config.toml
train_examples = 88335
crop_scale_min = 1
hidden_act = "swiglu"
optimizer = "soap"
beta1 = 0.95
shampoo_beta = 0.95
batch_size = 128
warmup_steps = 320
Rows from block 7 of a small multi-label image tagger, named by matrix and row number. Rows with one number within an expert belong to one neuron, the router's apart. Each number is 128 + 32 x the weight over its row's rms, rounded and kept within 0 to 255. All counts start at 0. Numbers have three digits each.
Before each expert's rows are labels from the 100 images, of 14976, where the router gives the expert most weight on average: "responds to" is what is common among them. Only what is clearly more common there than usual is listed. The data: telescope images of galaxies (Galaxy Zoo DECaLS). In brackets: how many of the 100.
# router: router (model.blocks.7.mlp.router.weight, 4x256, trained with AdamW), inputs 192-255
# gate: expert gate (model.blocks.7.mlp.gate, 4x256x256), inputs 192-255
# up: expert up (model.blocks.7.mlp.up, 4x256x256), inputs 192-255
# down: expert down (model.blocks.7.mlp.down, 4x256x256, transposed), outputs 192-255

# expert 1
responds to: shape: featured or disk (65); edge-on disk: no (64); shape: star or artifact (28)
router.1:165140102157142114184085144142104064139151113162133165173114156041163112143120086158133152145124191085100057119150130148114148149092097148109145103070138080111112145118166131148094151139106103
gate.0:128082187128128161128128128178212128128169184128128101128151067128128128064086084128128128128128128185194128128128088128026128031128128128128128068128193128153128128128128069128128128128128066
up.0:128128064203128128088150128128069240128085099128067165082128128128128163128128128086063025096128128099128190205128128112128053186213128128128139128128081160128139054128128128128128128128137128
down.0:128092100066128089053128150128128128155136128128128128097069128128128128084128128128128128128128128128069128171193128191128128083128128128098128128128128128162128156000128128128135128033128128
gate.1:128173122210079128087006173128095137128128128037141128230128128128128128128128048128128128128128128128171128128128128128068128054128128128128128128128128128128128128128128033128128128128157128
up.1:098209128128093075094128128166128128128128128128117128128177128056128128128156128128080128128128128145128128128128128128128128128196128128128128128128185128128177128163170007128128128128243128
down.1:128128103128128104128129066128128128095190039128076077114165128128000128068181128128128128128128128128128078128128128128069128128128128128128080128128128128058128166124128128193128128090128128
gate.2:128128041128128128128237128128090128202128096128128128128128128128128128172128128128128128128128159128128128128235075128219128128172128093128128169118128128128202128128152128217128128075159128
up.2:141128128178128128128128196128128042128128128128128128128128128110128128128052128128128128128128128128039128128128128128128128039096128128071128102128128101128128128128128128167128091128128128
down.2:128149119186128128075072066128128196074128128128128128128204128076128128128128128057128128184128128128212169113128128128128128078128128196128128128142128102128045128128078128089180128128128128
gate.3:160128128128181128203105128086159071128128177128156156128128128070177170128131102180179128128170128086128128112128128200153162110128079082104128102114128100128106128136128128128161187128128128
up.3:072128128074128128128138128128128128184167137128128072072131128084128185054128082056151128128168128128161128128128093116128128200108128018082086128148128128128145179128189161184128055148155128
down.3:128128128160161128128128128128128029128128128128128203051128179221128128128128128128203100128128128128128128128148128128128163128128128128128128106128100183062066128128132128128128089128128013
gate.4:128098128112049128128128128084128179094128128128128184076128128128128080116128105118158161128095128128128128128146128128204164128081128128183190058175128128128165128128128128128128128128128128
up.4:128128128128128128128128128128128128094118128128099191054128128121128037216128063128167104128099128093060128128128128128128128128128128128128128071050068128128128128128128128128128128128128128
down.4:128128128128128182164225128128128105128128046128128128128128128128128128172185128128128128227128203063128128128223128128128128128128128102097171157128128128128235128128128128182128128128127128
gate.5:128079128128128128128164172128191096128143183128128128128054178209108197128128161128128128128128128194128154128204128128128128128128128114128202128128128128203166128128124222106128128128188128
up.5:128153128128128146128128128000192128128128201128128128166128128128128200255128142149128080128033173128128128108128128128082128128128128128128143128128128128128128128128100128128128128128128128
down.5:128033079051128128128128172128128128128118234128128128128055128128128128128128059128128128128128044128128128128193035196102128128128128128171128128128128128128177255128128128128087128128128128
gate.6:128063128128128175128169059073128128128128128128128128128128128128128128076128159025128175128128128128188076107128128128074128168128128085128128128128128128128128128128128199128128075128128128
up.6:128221173128085167128128128128128128128128128046128196181128128128128094255046128128128128128128171128128128186131128128204128128128128128128128128102128128069128128087163128128128128128128128
down.6:159128128128128074128088128128128054128128128128092128128067128155137128128128175128088128187128128194131137251128135128142128128128128128128128128128128128128128128128128128128213128116143128
gate.7:128128128128128128128128128128128060128128148128128128128128128128128128078128086080128128128128128128128128128128128128128128128128128128128128128128040053128053128128128128128128128173128128
up.7:128128180082128128128128128128128128126128128128128078191174104168128128128129128205117128128128156016128071128128128128128128128128163185128128128255128196128128128231128128128128128128128128
down.7:160128067128128128128128128128128128128128251128128128057128128128128082128180128010128128128128128160128135128128128173128128183150159073021128128128078128128128128128100147128128153165128128
gate.8:128128128128128128128128128128128128128176128128128128128093128128128128128128217128069128128128128128128083128128128186128128128106128083128128128128111128164128128128128128128128128128128128
up.8:128128183128128181156128128128128128128128128128128128128061128128128190202128128047128125128128128170128104128072128128140128128128151137128128128128128128128128128128043128121128174163227128
down.8:128128128119128222128128133088128128128115128128128068128128128128128128128128128128090128070128128128128128128128128128128128128069128128128128128128128128128128128128128128128103128128119128
gate.9:128128107063108211128135128128128128128128128163172128128070128128128155093154128128128128128128128128170128128128128128128128128128128128158128128128029183212128128066128128128128128128128074
up.9:156128128128128128128128082128128128117128167128128238128128095128128170128128128128177176128128128128060128128128128128181128128128128128128128047186128128128073128104214078133168128128128080
down.9:098092128177128163186128128128128128128128128128128128128215128128085078128128018128150062128128128128128080128128128128153128128128190128073128128128128128128128128146128151128128128128076128
gate.10:128128159128128164179128128128128128128128128183128090149137190128128128128128170181128128128089090147128128128128128128053128128180128088128128128078162109245128191045128128128170128128056128
up.10:128128203128128087173106128128128181128128128206128128128128128128128084128128231128128128128128128217128128128128121215128128128180128047128128128128128128128178192128128074128188102128099128
down.10:128124128128128128128021095092037128128128054194128128128128128217128128106128128127041128128052128128103128128128128084152128128128031086128128128128176128128110166128128128128128128128128073
gate.11:112128128128128090085128128128069128175128128128128128232128128128128128152128128157075128173128046128128128170069128128128067128091128128128128128128187128229128151128128128128128026128188128
up.11:176191097116128128128128128128143111128086128128128128040149074128128096128128128124151128128128175122128128128203128128128186128182147128128128038128074128128128102128128128128128128128128169
down.11:128128128184128171128128128128128167128134128128165167128128128128186219128128128128128124128128128128128159128128128101068149128070128128128128176128171128083052142128093128128128128189128128
gate.12:092128128079068128162128128118128163128128246128037128128216128128091056128128128128191128128196128128128128128195018054182128128183128128128128128128128128128074128039128128128128092128171128
up.12:128084073128128128063128246116128128201128128128156024120128193071128128096128128153128128128128128128128128128128128128176128128255128128127128095128128128128128128128128232128128050128128144
down.12:128128128128128178128128128128128136128068128128128128128128128128186156128128128021128128128080128058128128128128177128093095128022168079128108128128128128128128184092128128128128128145128128
gate.13:128128128081128128128128128128128128128128128068128128128128128172128036128128128128128128128095128128128128128128128128128128128128128207128095128128000128128189128077128128128059128128128040
up.13:128128128128128083128128038128128128128128128253009128128128211128128128055128231147128128128128128059090128128128128128128128070128128128128128128128128128128128209128128128128128128128128128
down.13:128128128128238128192128128128128128153128128128128128128128128200128128128128037128128128076128128128128167220128166128128128190128128128128128128128199128128128128128128128128042128128128128
gate.14:128128194128104128128128128128128128128128196102128128128128128185128128025128128128128128062128128162164128070128128085128194128128082128128145128224128128128182128128128128084128128128128128
up.14:128128128087194128128128128109128128178128128157128128128000128128128128128215128128104128128128128128128182202128128128153128218128128045128219090048069128128213128128128128128128103128128128
down.14:128128101188128128128197128128128128091123183128128207128128128128156128128153064040128042109167128088128133128128228128128128072128128128118128128128128128086152128128165128128128133128128129

# expert 0
responds to: merging: merger (27)
router.0:139175109123137107139119152136090108125131161122201181098118138126103046173115083142124132134120195158077185116175108142157157159086166127129150068118156112058114089178182070125121121150103120
gate.0:128186128128128128128244128128128091165128128128128128190128152128128128128128128103128128128128194128128128128128128000128128128128128128164128128128128128128128092017128128128128128128128128
up.0:128179128080128255128128128128128128128128128058128128180128128128128128128146128128030115143165205128128128128128128128214128128128128210128128128141128171051155122164173128128128203109128128
down.0:128128128128128128163100128128055172128128128128183128128135128076141095128128208128081128128058128073045128134150209198128191128172058156128128128128132242128142128094128172128206128128128128
gate.1:128128133100128128128128128128255080128156128128128128128128161199128228128072128128128125154128128127128046128128128128128143164128128128128214128128128128070128210128128128128128128083128128
up.1:128222128128069128128128187128128128128128128051191143128128128128128128223249115128044128128125128128128128128128128128128128128116128128128128128128128128128128198128128128128128128128007128
down.1:128128128128173128128128128224128128128128128128128128034128128254182048128128128128128128128128128041128128128128128128128128189128128128071128088128128128128128128128128128128059128211128090
gate.2:128128148128128128128128074128097181128152128128188128128039095128128176128128147144114128128198128128128114128156128128093104128128071128128073170128169112248128167208079091128128128128128215
up.2:128128128128103128128128169128156104129128128052128128128128128128143026128128128128128128128099164128128161128128075128128128176128128128128128128128128113128128128128163054210118088128128128
down.2:091128128128157128128173128128128128182128046151070043128128128128128128128092128128065128128128128174128128155128128128128072128128128069185128124128128128128051128128128128103062128128207128
gate.3:128128128098127149128128128079128078128129128034128128128128105128128128128128075128128128128182128128128128128128128080124128128128058214128206128128128128139128128128128128196128128128248128
up.3:128181128128128128048128128128128128175100100000128128128128083128017128128194128098128128128128128127128128128128128128128128128212128128128128108096114144121128042128138128128206156056128128
down.3:128128128131128128184128128128128128128199128128128128128070128128128128175167222128128128125073128128067128173128064128128128128128128128128128128128128128128128128128128128089128128214069128
gate.4:128128128237128119000128128128028128181194128128128128128128129128128069128128128128044032128128114128128088128128128148128128128128088128128185128183176128128128128255128128128128169128111157
up.4:021128128093128112128254128128128128128128141231064128128128128201128196219128128128128128128128128128128128128199145128128128128128128128128102128128128128128128144128082157128128128128128128
down.4:123120053128239128044033128078182085128128128128128128128128128128157186128183128128126128178128128128128135128128128128169087128128128128128078128128168128165128188128128128058098128102128128
gate.5:077128128128128040186128128130128128128128128128128199223128128128128128128128074128128119128128033128128080128128128128128128128179128128128128128202218128128128128089128128128128128128128128
up.5:128128174128070128128128128128128128128128128128208128128128128056182255128128128128128128128128128128128208178042128128128128128128128116111128151128036128128128128128128162128128128128016128
down.5:128128128128097128128128128128148128128128128128128163128035128128086225128128128128128128128128128194128128128182128203192036128128128128128084128102128123103068128128128128073128128128128128
gate.6:128128166128224128128128128128128128128128128128191190128128128128128128128128160054128128058128128133128103128128128100107128128128128053128128128128128128128128128038128128128128098110128128
up.6:128057191128128128128128128128056128128128128128049128080128128168128060128128128128209128128128135128128086128193128128128173128128128035128169128128178128128128128128128179128128193128128185
down.6:092128128130191128128128128128128146128128176028111128234128123128128128128128128128128128218166077064128049000031128128128069147128128128069128083128128070128128128128128089128090128017128128
gate.7:128128128128128128167128128048128128128174128198128128128128128043128128128216128095128128128128128128128128041128128128100128128128128128128002128063128128128128128034128128128128128128128128
up.7:128037128128128128128128128128128087068128246201128052128193128128128128128128128128173211128128128128144081128128128128128128128085084128128079128128076128128128128083128128164128022128128128
down.7:164128128190168128128128128128128128128128128128205193242152128128232128128240128128167176020128061090128074128208128128128128128128128128088128128229188128128128206140128128170128128128128135
gate.8:128128128128094128128197128081160177128128017128128199128166128128128128007004128128128128128128128128128036066128128128128128128128128128128128128128185128158128128169128189128128194128128128
up.8:147128075128081165128128166128128128128092019128128128128128128128128116128012128128128049128128093128128128128128128214128128128128128200128128061128128128072039042128128128128128173128128084
down.8:128128128128128110128128128128058134128128103128128081091128128128128064128128067128128083103165128128128073128128128128128203128128164128128128128128128181128128128128128156091100128191128051
gate.9:128099128128128128128128128128188197128128174194012128128062128128152128073128128128128191096128128128128202128128168128158128128085128128128128173187154128220128128166120128128128128128128196
up.9:128128128128128063128128128128128123128128128128128128184128165214128226028128128128192128128128128128128049128128128044128128128079128128128128128128182173177128227104128128128128128128128128
down.9:255128128128128197128128128128128128128128128039128128128128135101128128128128128128128052128191128089128128128151212128128128066156128128128128128250128128128128128128103128128167128066128219
gate.10:128128128128128128128128128128128128128128128128128128243128128128128128123128128255128128128128128128128081128128128128181128128128128128128128079128128128128003128128128128128128128128128128
up.10:128128128065128128182128128128156128128128128128128128181128158128127128021128074128128128128128128128128128128196128128128128128128098128128128128128128128128128237141128128128095128179128128
down.10:092163039143128128128191128128128128054029128044128128128128106128180202128128128179103128128128128123079128128128190128128210128128128128128092169162128161102145206128161128128078128128083128
gate.11:062128088128128128102128128128128089176148155128128143128200128128144210128028128000128128128168236044192128128128128128128128128175128128128128128223128128150128128128101085128176128128128128
up.11:128128128128063039128213128149128128128128128128125128128170128128128183128128191128128128128128128128128128128128128128128128128128128128128128128128128128092128128128128075128128122128128128
down.11:128128128128128128128128128128128128058128128128128128128128128024045128128128128154046128128128185149053128128128128128128149128128128000128102128128128192128128128128128128116226112128091128
gate.12:128072128128060128128128128128038067128168128128128128128128128128128069128128128128128251128128156090227128128128189128128128128128128128128067128043128102128120128170128128128128128128128128
up.12:128128128128128128128053128146043206128128128128128102210053036128128128128128128128128094119128128055128128128128128128143128060128069128128128128128071115128128128105128128128128063128128128
down.12:128128128128077128157149212128128128128128128193128128128094128128128175197157128128128117083128099128128128128128128128128128128053076169128128128128128128128158128128128128128175128128101128
gate.13:128128128128091128128128128128128013128128128136249128128128128128076128128128128128201236128099151128128128128128128128128236128128128128149207128151128128168128214128128050128128111128097128
up.13:164128128128128114128128128128128128128128094115128128079128205128060128128128128128128153212128128128128167128128128102184128182128219128141128128128128205128128128178128128128128128128128128
down.13:222128128128191128128128189128128128128128128128128128128128128128128128128123128128085128128198128128128128128128128128165128092100075128128142128128100128128128128128128128128025193128128128
gate.14:128128128128128128128128128128128128084128160128055128128177128186128128123128070128128128128060128093088078128142128128128128128128128224128128128128128128128179128128128110128096128128128101
up.14:128128128128128059128128128229128128128128128128128128128167128128016199055128215128128128128128128128128128128128128128128128128128128128128128144128063128128222128128128128045128128128096128
down.14:128128128128128128128128128183128128078128029128133128089128128213128128128128198128128128128128128128128128128144128128128127067128128104128128128188128128178128128128128128157128128128128047

# expert 3
responds to: bar: no (35)
router.3:155184186128137139195122206109197121104118089088145136166127105139133102116130134142110134174119151162123176151141118175111171120150146094114108094107132097132112091134187162136154144134109125
gate.0:128042128193128228128090063128128128128128180128128093128128128128128128128128128128128128128128019128128128128128128223081128128128047128128128128128128128128028168128128128128128128128128128
up.0:128128128167186128128203128095128128128128128128128128128128163128128128128128128128128128128128128128186128128128128128128128180128128029128211128128190128218153128128039187128128128128128128
down.0:128128128128128128073095128128128142222132128128128128128128128169039128055128128128128200085128171128128013128149128128128128128181128128128128128155128147128128128180128128128046128128128128
gate.1:049157159098183111128168128128128128128106128160128082128120128200082128128128128085128128042184167128144161145118128065128113170128164077128201128128128128128172128128071128128187128099191128
up.1:060128128077116128128172195128128128128128112128154054128128128206069128128095128128118128072155159128161146128121052128091128128128128128100170128128128089128128185128128128181178128080128128
down.1:128091128128128128128128194202128077128104128173128128128071128128128128128128128140128164173128069128077128229128128190128199128128128128128128128128210128128170128053128128125128128128128128
gate.2:192126128128128163128128128155134083090080128128146224128089105128128128109081128128128128128084128072100128105128167128087129115128128167128128049128128128128035128128160128128128128128094128
up.2:128128103128128165128128128128153128070079128153178192172095128135128128128103140128128128128115099128128128099128176128128128133128128128128128056120128183177086128128177164128128128103128128
down.2:128128128195169128128128128128187128128128128128128128128128128128128159128128128128128177206190192128128042128128069128083128160043106190128100148128128128128128189128043128128040128170128128
gate.3:128128128081154163143168097110128128128107128128128128128128128160128157097067185111128128128164128104213156128128153064128128143128128128128164128185128170216177128091128128128077062170209192
up.3:117128128099106116128168158096128154155128128128128128128185096128128103128128128128128128128170128159211128128128128128128186128128128128128128088173197128128132128128128214128128038178119215
down.3:128128128128128128128128128128128128128128139128156128128158196128128128128128160120128043128128128128128128128071128128154128128128062128128088128128128128041128128107042128128128128171128159
gate.4:128128128128128128128128104128128128128128128128128070128128128128186235128128255128128128128128128128128128139128147128074128101128128128060128151128128068128162128128128179128128128128039128
up.4:128097128105105128140128128074128128128128118128096128047128084128128128090128128128195128128128128128128092069233128128128196128128099128128128128207182128128128155128128128093128128181128128
down.4:128128128194189128128128128128128128078053128128160128128128128128161128197128083118128099027128105128020128128102154128128239128163051128128128186128034128128128128128128178128128128128077128
gate.5:128128050128128128128128142189128166128128128190128128128128128128128128128190128179128128128063056128128087086128128128120128128128128128128128128128128128128128128128128128178128128094082128
up.5:128128086128073128210128208128092128175089128128128128128128128128128128128128150128128128128077128128128128128178095171128177155207128128128128128128128128197128128128128182128128128128128128
down.5:128128128128128041128128128174169128128128128128128128128184128138183201186128128128208038128166128130128128184128128128165128106128128198128128063128128128128160128147154128128066128128128086
gate.6:128128128128128128128128128128193128128128128128128128128128128128128217128128128128128128025128174128128128179128128128044128128172128128030035128076128128128128128128128090128177129128000128
up.6:128128128128128128169128075128099128128128128101128128185128182128128120128128128128111128128128167128128064081128128062128128062128108243128128168128128128083128088128128128044128252128128128
down.6:128128128193128128187128128075128103128185128128128128128128215128128218050128085122006101164128178128128120169070128128128148196128128128175128128066180128158128128221128128152128128128128128
gate.7:128128128128128128128096128128069128128156128040128199046103128128128128128128079128095050128128128128128128128128079128128086032161128128128128156128128128023128110128149062076128212128161024
up.7:128128128128128155128089128128128128128128210203128101128128235128190255128128128128128128128128128020128178128128128177133128128128058128128128128128128128128128128058128128023128128207159169
down.7:082128099128116128206128128128128128128140128217128022128128093128128167128075128128128128128128202128128128128059128128128057128111128128074128128128081175128128128128128183128128128128032128
gate.8:128128128128128128217128128128128080128128198128128174128130128128128128077128128128228128128128128128128096084128128128128183128128019128128128122128128128104128128128201107128128128128056128
up.8:101128128128128128114128150128028128128128128128128188128128142128128116227128128128128074128128106128128227128128084128128128128128128128128128128128041128161128128128074128128173179102128128
down.8:128028098062128193179128128128128128128128128128128128128157128128128128128199128128128128128128128128128128181203128185128128128185192128128128128128243128165128128063128128128128119128128104
gate.9:128058128128070128128128128128128128128128128000128128128128128128128128128128128128128128128128128128128128128128128177128128083166128128128096128000128128128064128079087128128128128128128028
up.9:128122128128128128128128128128128128128128128128128193128099000128128128128128128128128128128128128093109071128128043194048128128128128033128128135128128128128128128128128128128128128128128220
down.9:128128128128128128128083128128128128128128087179128157128128128128128235204128128128128128128128128128128047128128128051076128109045168128113128128128128128132128102128128128156128074128128131
gate.10:214128128180153148128128128128224084128128128153128040128128128128226128104176194128128195142128128099128066119172128128128181128128128128128105128069128128128173128046116204128128128128068128
up.10:128128128128128092128128128148128172160128128128146100128128066128128128154193128128128128101108225128128172128128092128128128214082128128128128128209230128157116130214128128128128128128150128
down.10:070073098149128128128128082128180128128135128128128128128128128128096128054190128128177115128128128085212128128128183102128038128128159183128181128128128086062128128105172128128128128128175128
gate.11:164161128131052120128128141102128128045128085128128080205128128128128128109208128128128134128103096128128128128128128128128128128137151181128147116087071159134128128128128104128159128075038107
up.11:128128128178146144073128095134128128128128149128197167188125128084128082128167150155128060128146128128128064128128145128128128105108142133128128161128155128062128079128128128092128134128128156
down.11:128128128128128128193128113128143216218254128128128128199217128128128128128106128128128242128128128126128128128128131128128100209090128081128128128128128128128052128128128128162128128128128182
gate.12:128128128128128128128255128128128128128128128128128128128128128128128128128128128068049128128177128128196128128128128128035128128128098085128128128128128128167128128128128128128214128128128128
up.12:128128128128128128044063197157128128177128128078128186128128128090128128128128119128128128128128234128012159128128128128128030128165084045128128128128166128078128128128128128076150128128128128
down.12:128128000128128128147128125128128147128128185242128128128072128128061027128128128128128199128087128128128128128029128128058088128065128128128128128128182128132128128128173128128164110159128048
gate.13:128128128128156128128178128128181128209169128128128128128128128128072197128029098066128128128215128128095128128128128128128128204099128128128128177128128128102128128128128128084183128128191128
up.13:159128128128128128128028128128046128047128128128104128185128128128211000128128049168128128128128197128128128128128128128128128128128207128128128128128128128128128128185128128128128128128128128
down.13:128128128128128128128128128128046128128128128128128128128096128128128128075224196142128128043088128128128128128105177128161128128128128128128128128128104128128128100128128128238128198128128128
gate.14:128095179128168086058059112128128111128128128128128128128128184168128172077128195128169128128170128128128082128128153128068128128100078128128128128128128128154128175128128131085128128128128074
up.14:128145128085128060128128128128206000128080143163128128128200128128128128060128060128128205128128128063128039128128128128078128128128116128159128128128138128128128152128128200158128080128128128
down.14:128128128255128195180128108136128064086128183128128134128128087177152128128150128128128072101128128211128119128128128128128128128128128128128128128128128128128194166128128128128128128105128128

# expert 2
responds to: roundness: cigar-shaped (63); edge-on disk: yes (28)
router.2:128089090110136131076149096133143167134081131108100083121148147193119169121108178098159102115143086108137116112112111091138121140130123178154109174152176172123158132107059139112083126148145125
gate.0:128000128128128128114155128128217128069128128128128128128128128071128128128128128128209128214189128128174128089128128128128128128128128128128128128128128128128128128078128220128128128128052004
up.0:128128128128128128224128188171229128128128128235128128128237128167128128128128162128128234128128128128128128128128128128096128128128128113020105128128128128128128128128128168128128128128165128
down.0:176161104075165216128075128161128155128194128128193029128128128128128128128128128128244128128128128052128038175128128128128058173128219105176128128076128128128128185128164128041128128128128128
gate.1:128128128160128128128128128186128098128101128128128110128065205185059128164128134128073128128072076128090128128089218059128090128165157128169128173128128194128128128108128157128105128081104070
up.1:108169159128140128128128128128128152128128041128128128171105128128151160159128094128072081111128184128075128140066185128128078128128081099128129151128128128128076128196163128106128172076166128
down.1:128128128128128128128128128128128128182128107128128128128128128128128128128182128128128128212128186128199128128198130128128128128128165094128128128128218089128128128128128128128153128126128128
gate.2:128128128128063128128149206128128128199128128037128128128128128128128128128167065128083128128128128128128128128128128128128128128128128128128169128089190128128128128128128128128232128128128128
up.2:128128128128163128128128128128128128128128128128128128128128128128128128128128154128013051128128128128128128128000128128128128105128225128076128128128128128128128128128128128128239128128047128
down.2:128148128128128128128128128128128128060128128128128128128128128160188128183128128171206128152128062128128074128128100203128174128177128128116128246128128128128128092128128128128128128177154128
gate.3:128255128128128128128168128092128128128128155128215176186128128128128109128128128101128128128128169073128128140128128128128128128128128128128186128128128128128128025105128128128128218106128121
up.3:092237128128128041128168128128128175128128187128212168128169128128128054128128128128128128128128128128128068128128128128128128191188120128128224128083128128128128034128128195170128128128128128
down.3:165078128128128128167128128128106128128139128128128128128128121128128128076049128106128128139128128168107128128128162128128111128053128128128128128128128128128111086128128128056098208128077128
gate.4:128128128128054128128128255128128128082128128128203128128128128128128128128128024128128128252128128239128128196146128128128128128128174128128128128128128128128128128128158033149128128089128128
up.4:128128128128128128128128128080128204092128121128000180128128128128230214128128161128128033128128128128128128062128128128128128056128128128128074128128128128128128128128128128128089128128128128
down.4:222128128128128128128157073128017128025127128128128128128128128128128128128128128128128128115128128128128086128128151063128128128128128128131057068128128128128158128128128128070128128128128128
gate.5:128128190128128128219128128128128128128128128196128128128128146000128128194089095128128128128073155128128169128128128128128128128139165128128157128043128128128128128082177128128128128128128128
up.5:128128066129128202128128128040128100241128161128128128128128068055119183128196128128128128128128128128128128128128128128128128128128128128128128193128128128128128061128128125128128128216128216
down.5:128128128128128128128128128176128128128160098154128128128088128128128128128128128128174128128128069031128128128128146128128191156187128128128155128128128170128128128128150070071128153128175128
gate.6:128128128128128128128115033128128061128128128128226128128128217128128128128162128128128128128128138128199128128128128144128128128128074128128128128128178128128128128128128181128128128205128128
up.6:128069128045128156128128128128128128046128128128128128128128043128191128128128128128128128148128128128157128128128128128128128214128078128128128128128128128128128128128128128128110128128021165
down.6:128171128082128128128128128222128067128174128124128128128093128128128053128128128128128102128128128128177128087128128128076169033180128128169128128085128128128128128128128128128128255128128128
gate.7:128175128128128037128128128128146181128128128128128128204128128128128128128128091128128128128128128128128128128128128128039128128128128128009128128128128128128128128128128128128128128128088128
up.7:128128128128128128128059180128128174128128128128128128197135128128128166128128128128128128128128128255128128128128128128128128128128235128128128128128128128128128128128128128128128128128062128
down.7:128114128128128128128128128128080128128255128128128128128062128038128128128128140187128176128150128204128128128128128128072128128128021128128110128128128128077128128128128128128128128128128128
gate.8:191086128128128159107164128128128128128128128128205027199128183128128128072128227168128128128128128162231128210053128128128128128128128085128128128128083128224128128128128128128183128128044128
up.8:106155128128128034128171128128128091128128128128128128080128194182071152128128128128128128128128128128128185161206128128155128174128128079128194128059092128128221128128128128128128168128128128
down.8:128188128128128128128128128128146128128128155078128089128128128128086128128217128044069128128223128128128128128128128128128161128088048176128190243128128128128128128128046074185128128128088152
gate.9:193128128128133128128128128128051128128128128179235120128186128128128128128180128057128202128128128128128128105128128128128141107209204128128128128128128128128128128128128151128128090128128183
up.9:192128128128128128128033128128182128053084083128128106128128128128128128149128180026128128151128128091128226128128153128171143087185128128128128128128128128128128128129128171128175071128086177
down.9:051114128128128128128128197128193110128046128128128128128128079128128045128128128128128128128128100128128128128128062128128128128197068232128128128076166154128128128128128128128128151077128128
gate.10:139128128128128113164128128128128128128128088128128128198128083101159080128128128128128128022061182082128085128128128128128128051128128128016128128038128128128128128128193128128128128128105128
up.10:128128128128128128128083128128128128128128096128128128153128128107128067128104070128128128059113128094084128128181128128128128057174128168128128128019128128128128128128163128161128128081128128
down.10:128115057128128095128128163183128128064084128128128128128128128128205128128128128128128128128128128128128128156128128128128127128115128128135128128128186066091128128128081136128128128128128094
gate.11:128079189128150037128128059128128155128128200128128173128128128128128128128128151128026000128128128128128174128128128128180128128063000034183128128210128128128062093128128128128128146128128128
up.11:128128128128128128128128128128159128128128171128166128128199185128128128128128128128128128128209128128128128128128149128128128128128128036128128128128128128128128059128128141062128128128057128
down.11:128128128128128149128128128128128128048060242128128128128080128128128128128153128128128128079128128128128128128128128128128063128128128128157154128128128171219128128128128110128128128128128128
gate.12:128128128226128128128028128040166188058128128128128128128128199032195128128128168095128128128128128128128128128128128128128128128144128128128049128128128128158128128128128128128139128171128128
up.12:128128228128195128128128162128128128128128128128128128128133128001128078055128127128128128128128128128128128128128128128128128128128128128128128128128128128128128128128216238128128128101128143
down.12:128128044128128229128084220058128128128128178128128150141128128128128128128128065128128178128128128128128128128128128123097128128128128178190128128128004128128128071089128128173128128105072128
gate.13:128078170128128075128153128128128128128128165128077128165103172186035128195128128128128044108128070128128135102128128128128128128128128128103128128128128187174128128128097095027128128148128128
up.13:128060187128082104088128128160128128128128128128118128128128128178056128204128128200128056128128080128128194128128128128128128135128128177075128128065128128188128128128128062047128128128128128
down.13:128128128128128128128128069128088128201128082128128236128128202128128128091128054128217128128205170128128165128128205128152128128213185128128128128128128128128173128128128201128128128128128128
gate.14:128115128128128128072128128178128074128128087128128128128128128128093206128128128128064103128133070128168128171050128128128060190128128128128128162128128211128128128128091167061151128130128117
up.14:128069076128054128081128128128128152223128051128128128128209128128128128085173128128128114128128128128158128102128128128128128128128128219128128199128128148128128112128100128059147128128149058
down.14:133128128166128128128051128128128128128128128128128083128128128128128081187128073186128128128057128128128128128128128128128183128169128199128128128128128128128128092128128128128083128201128128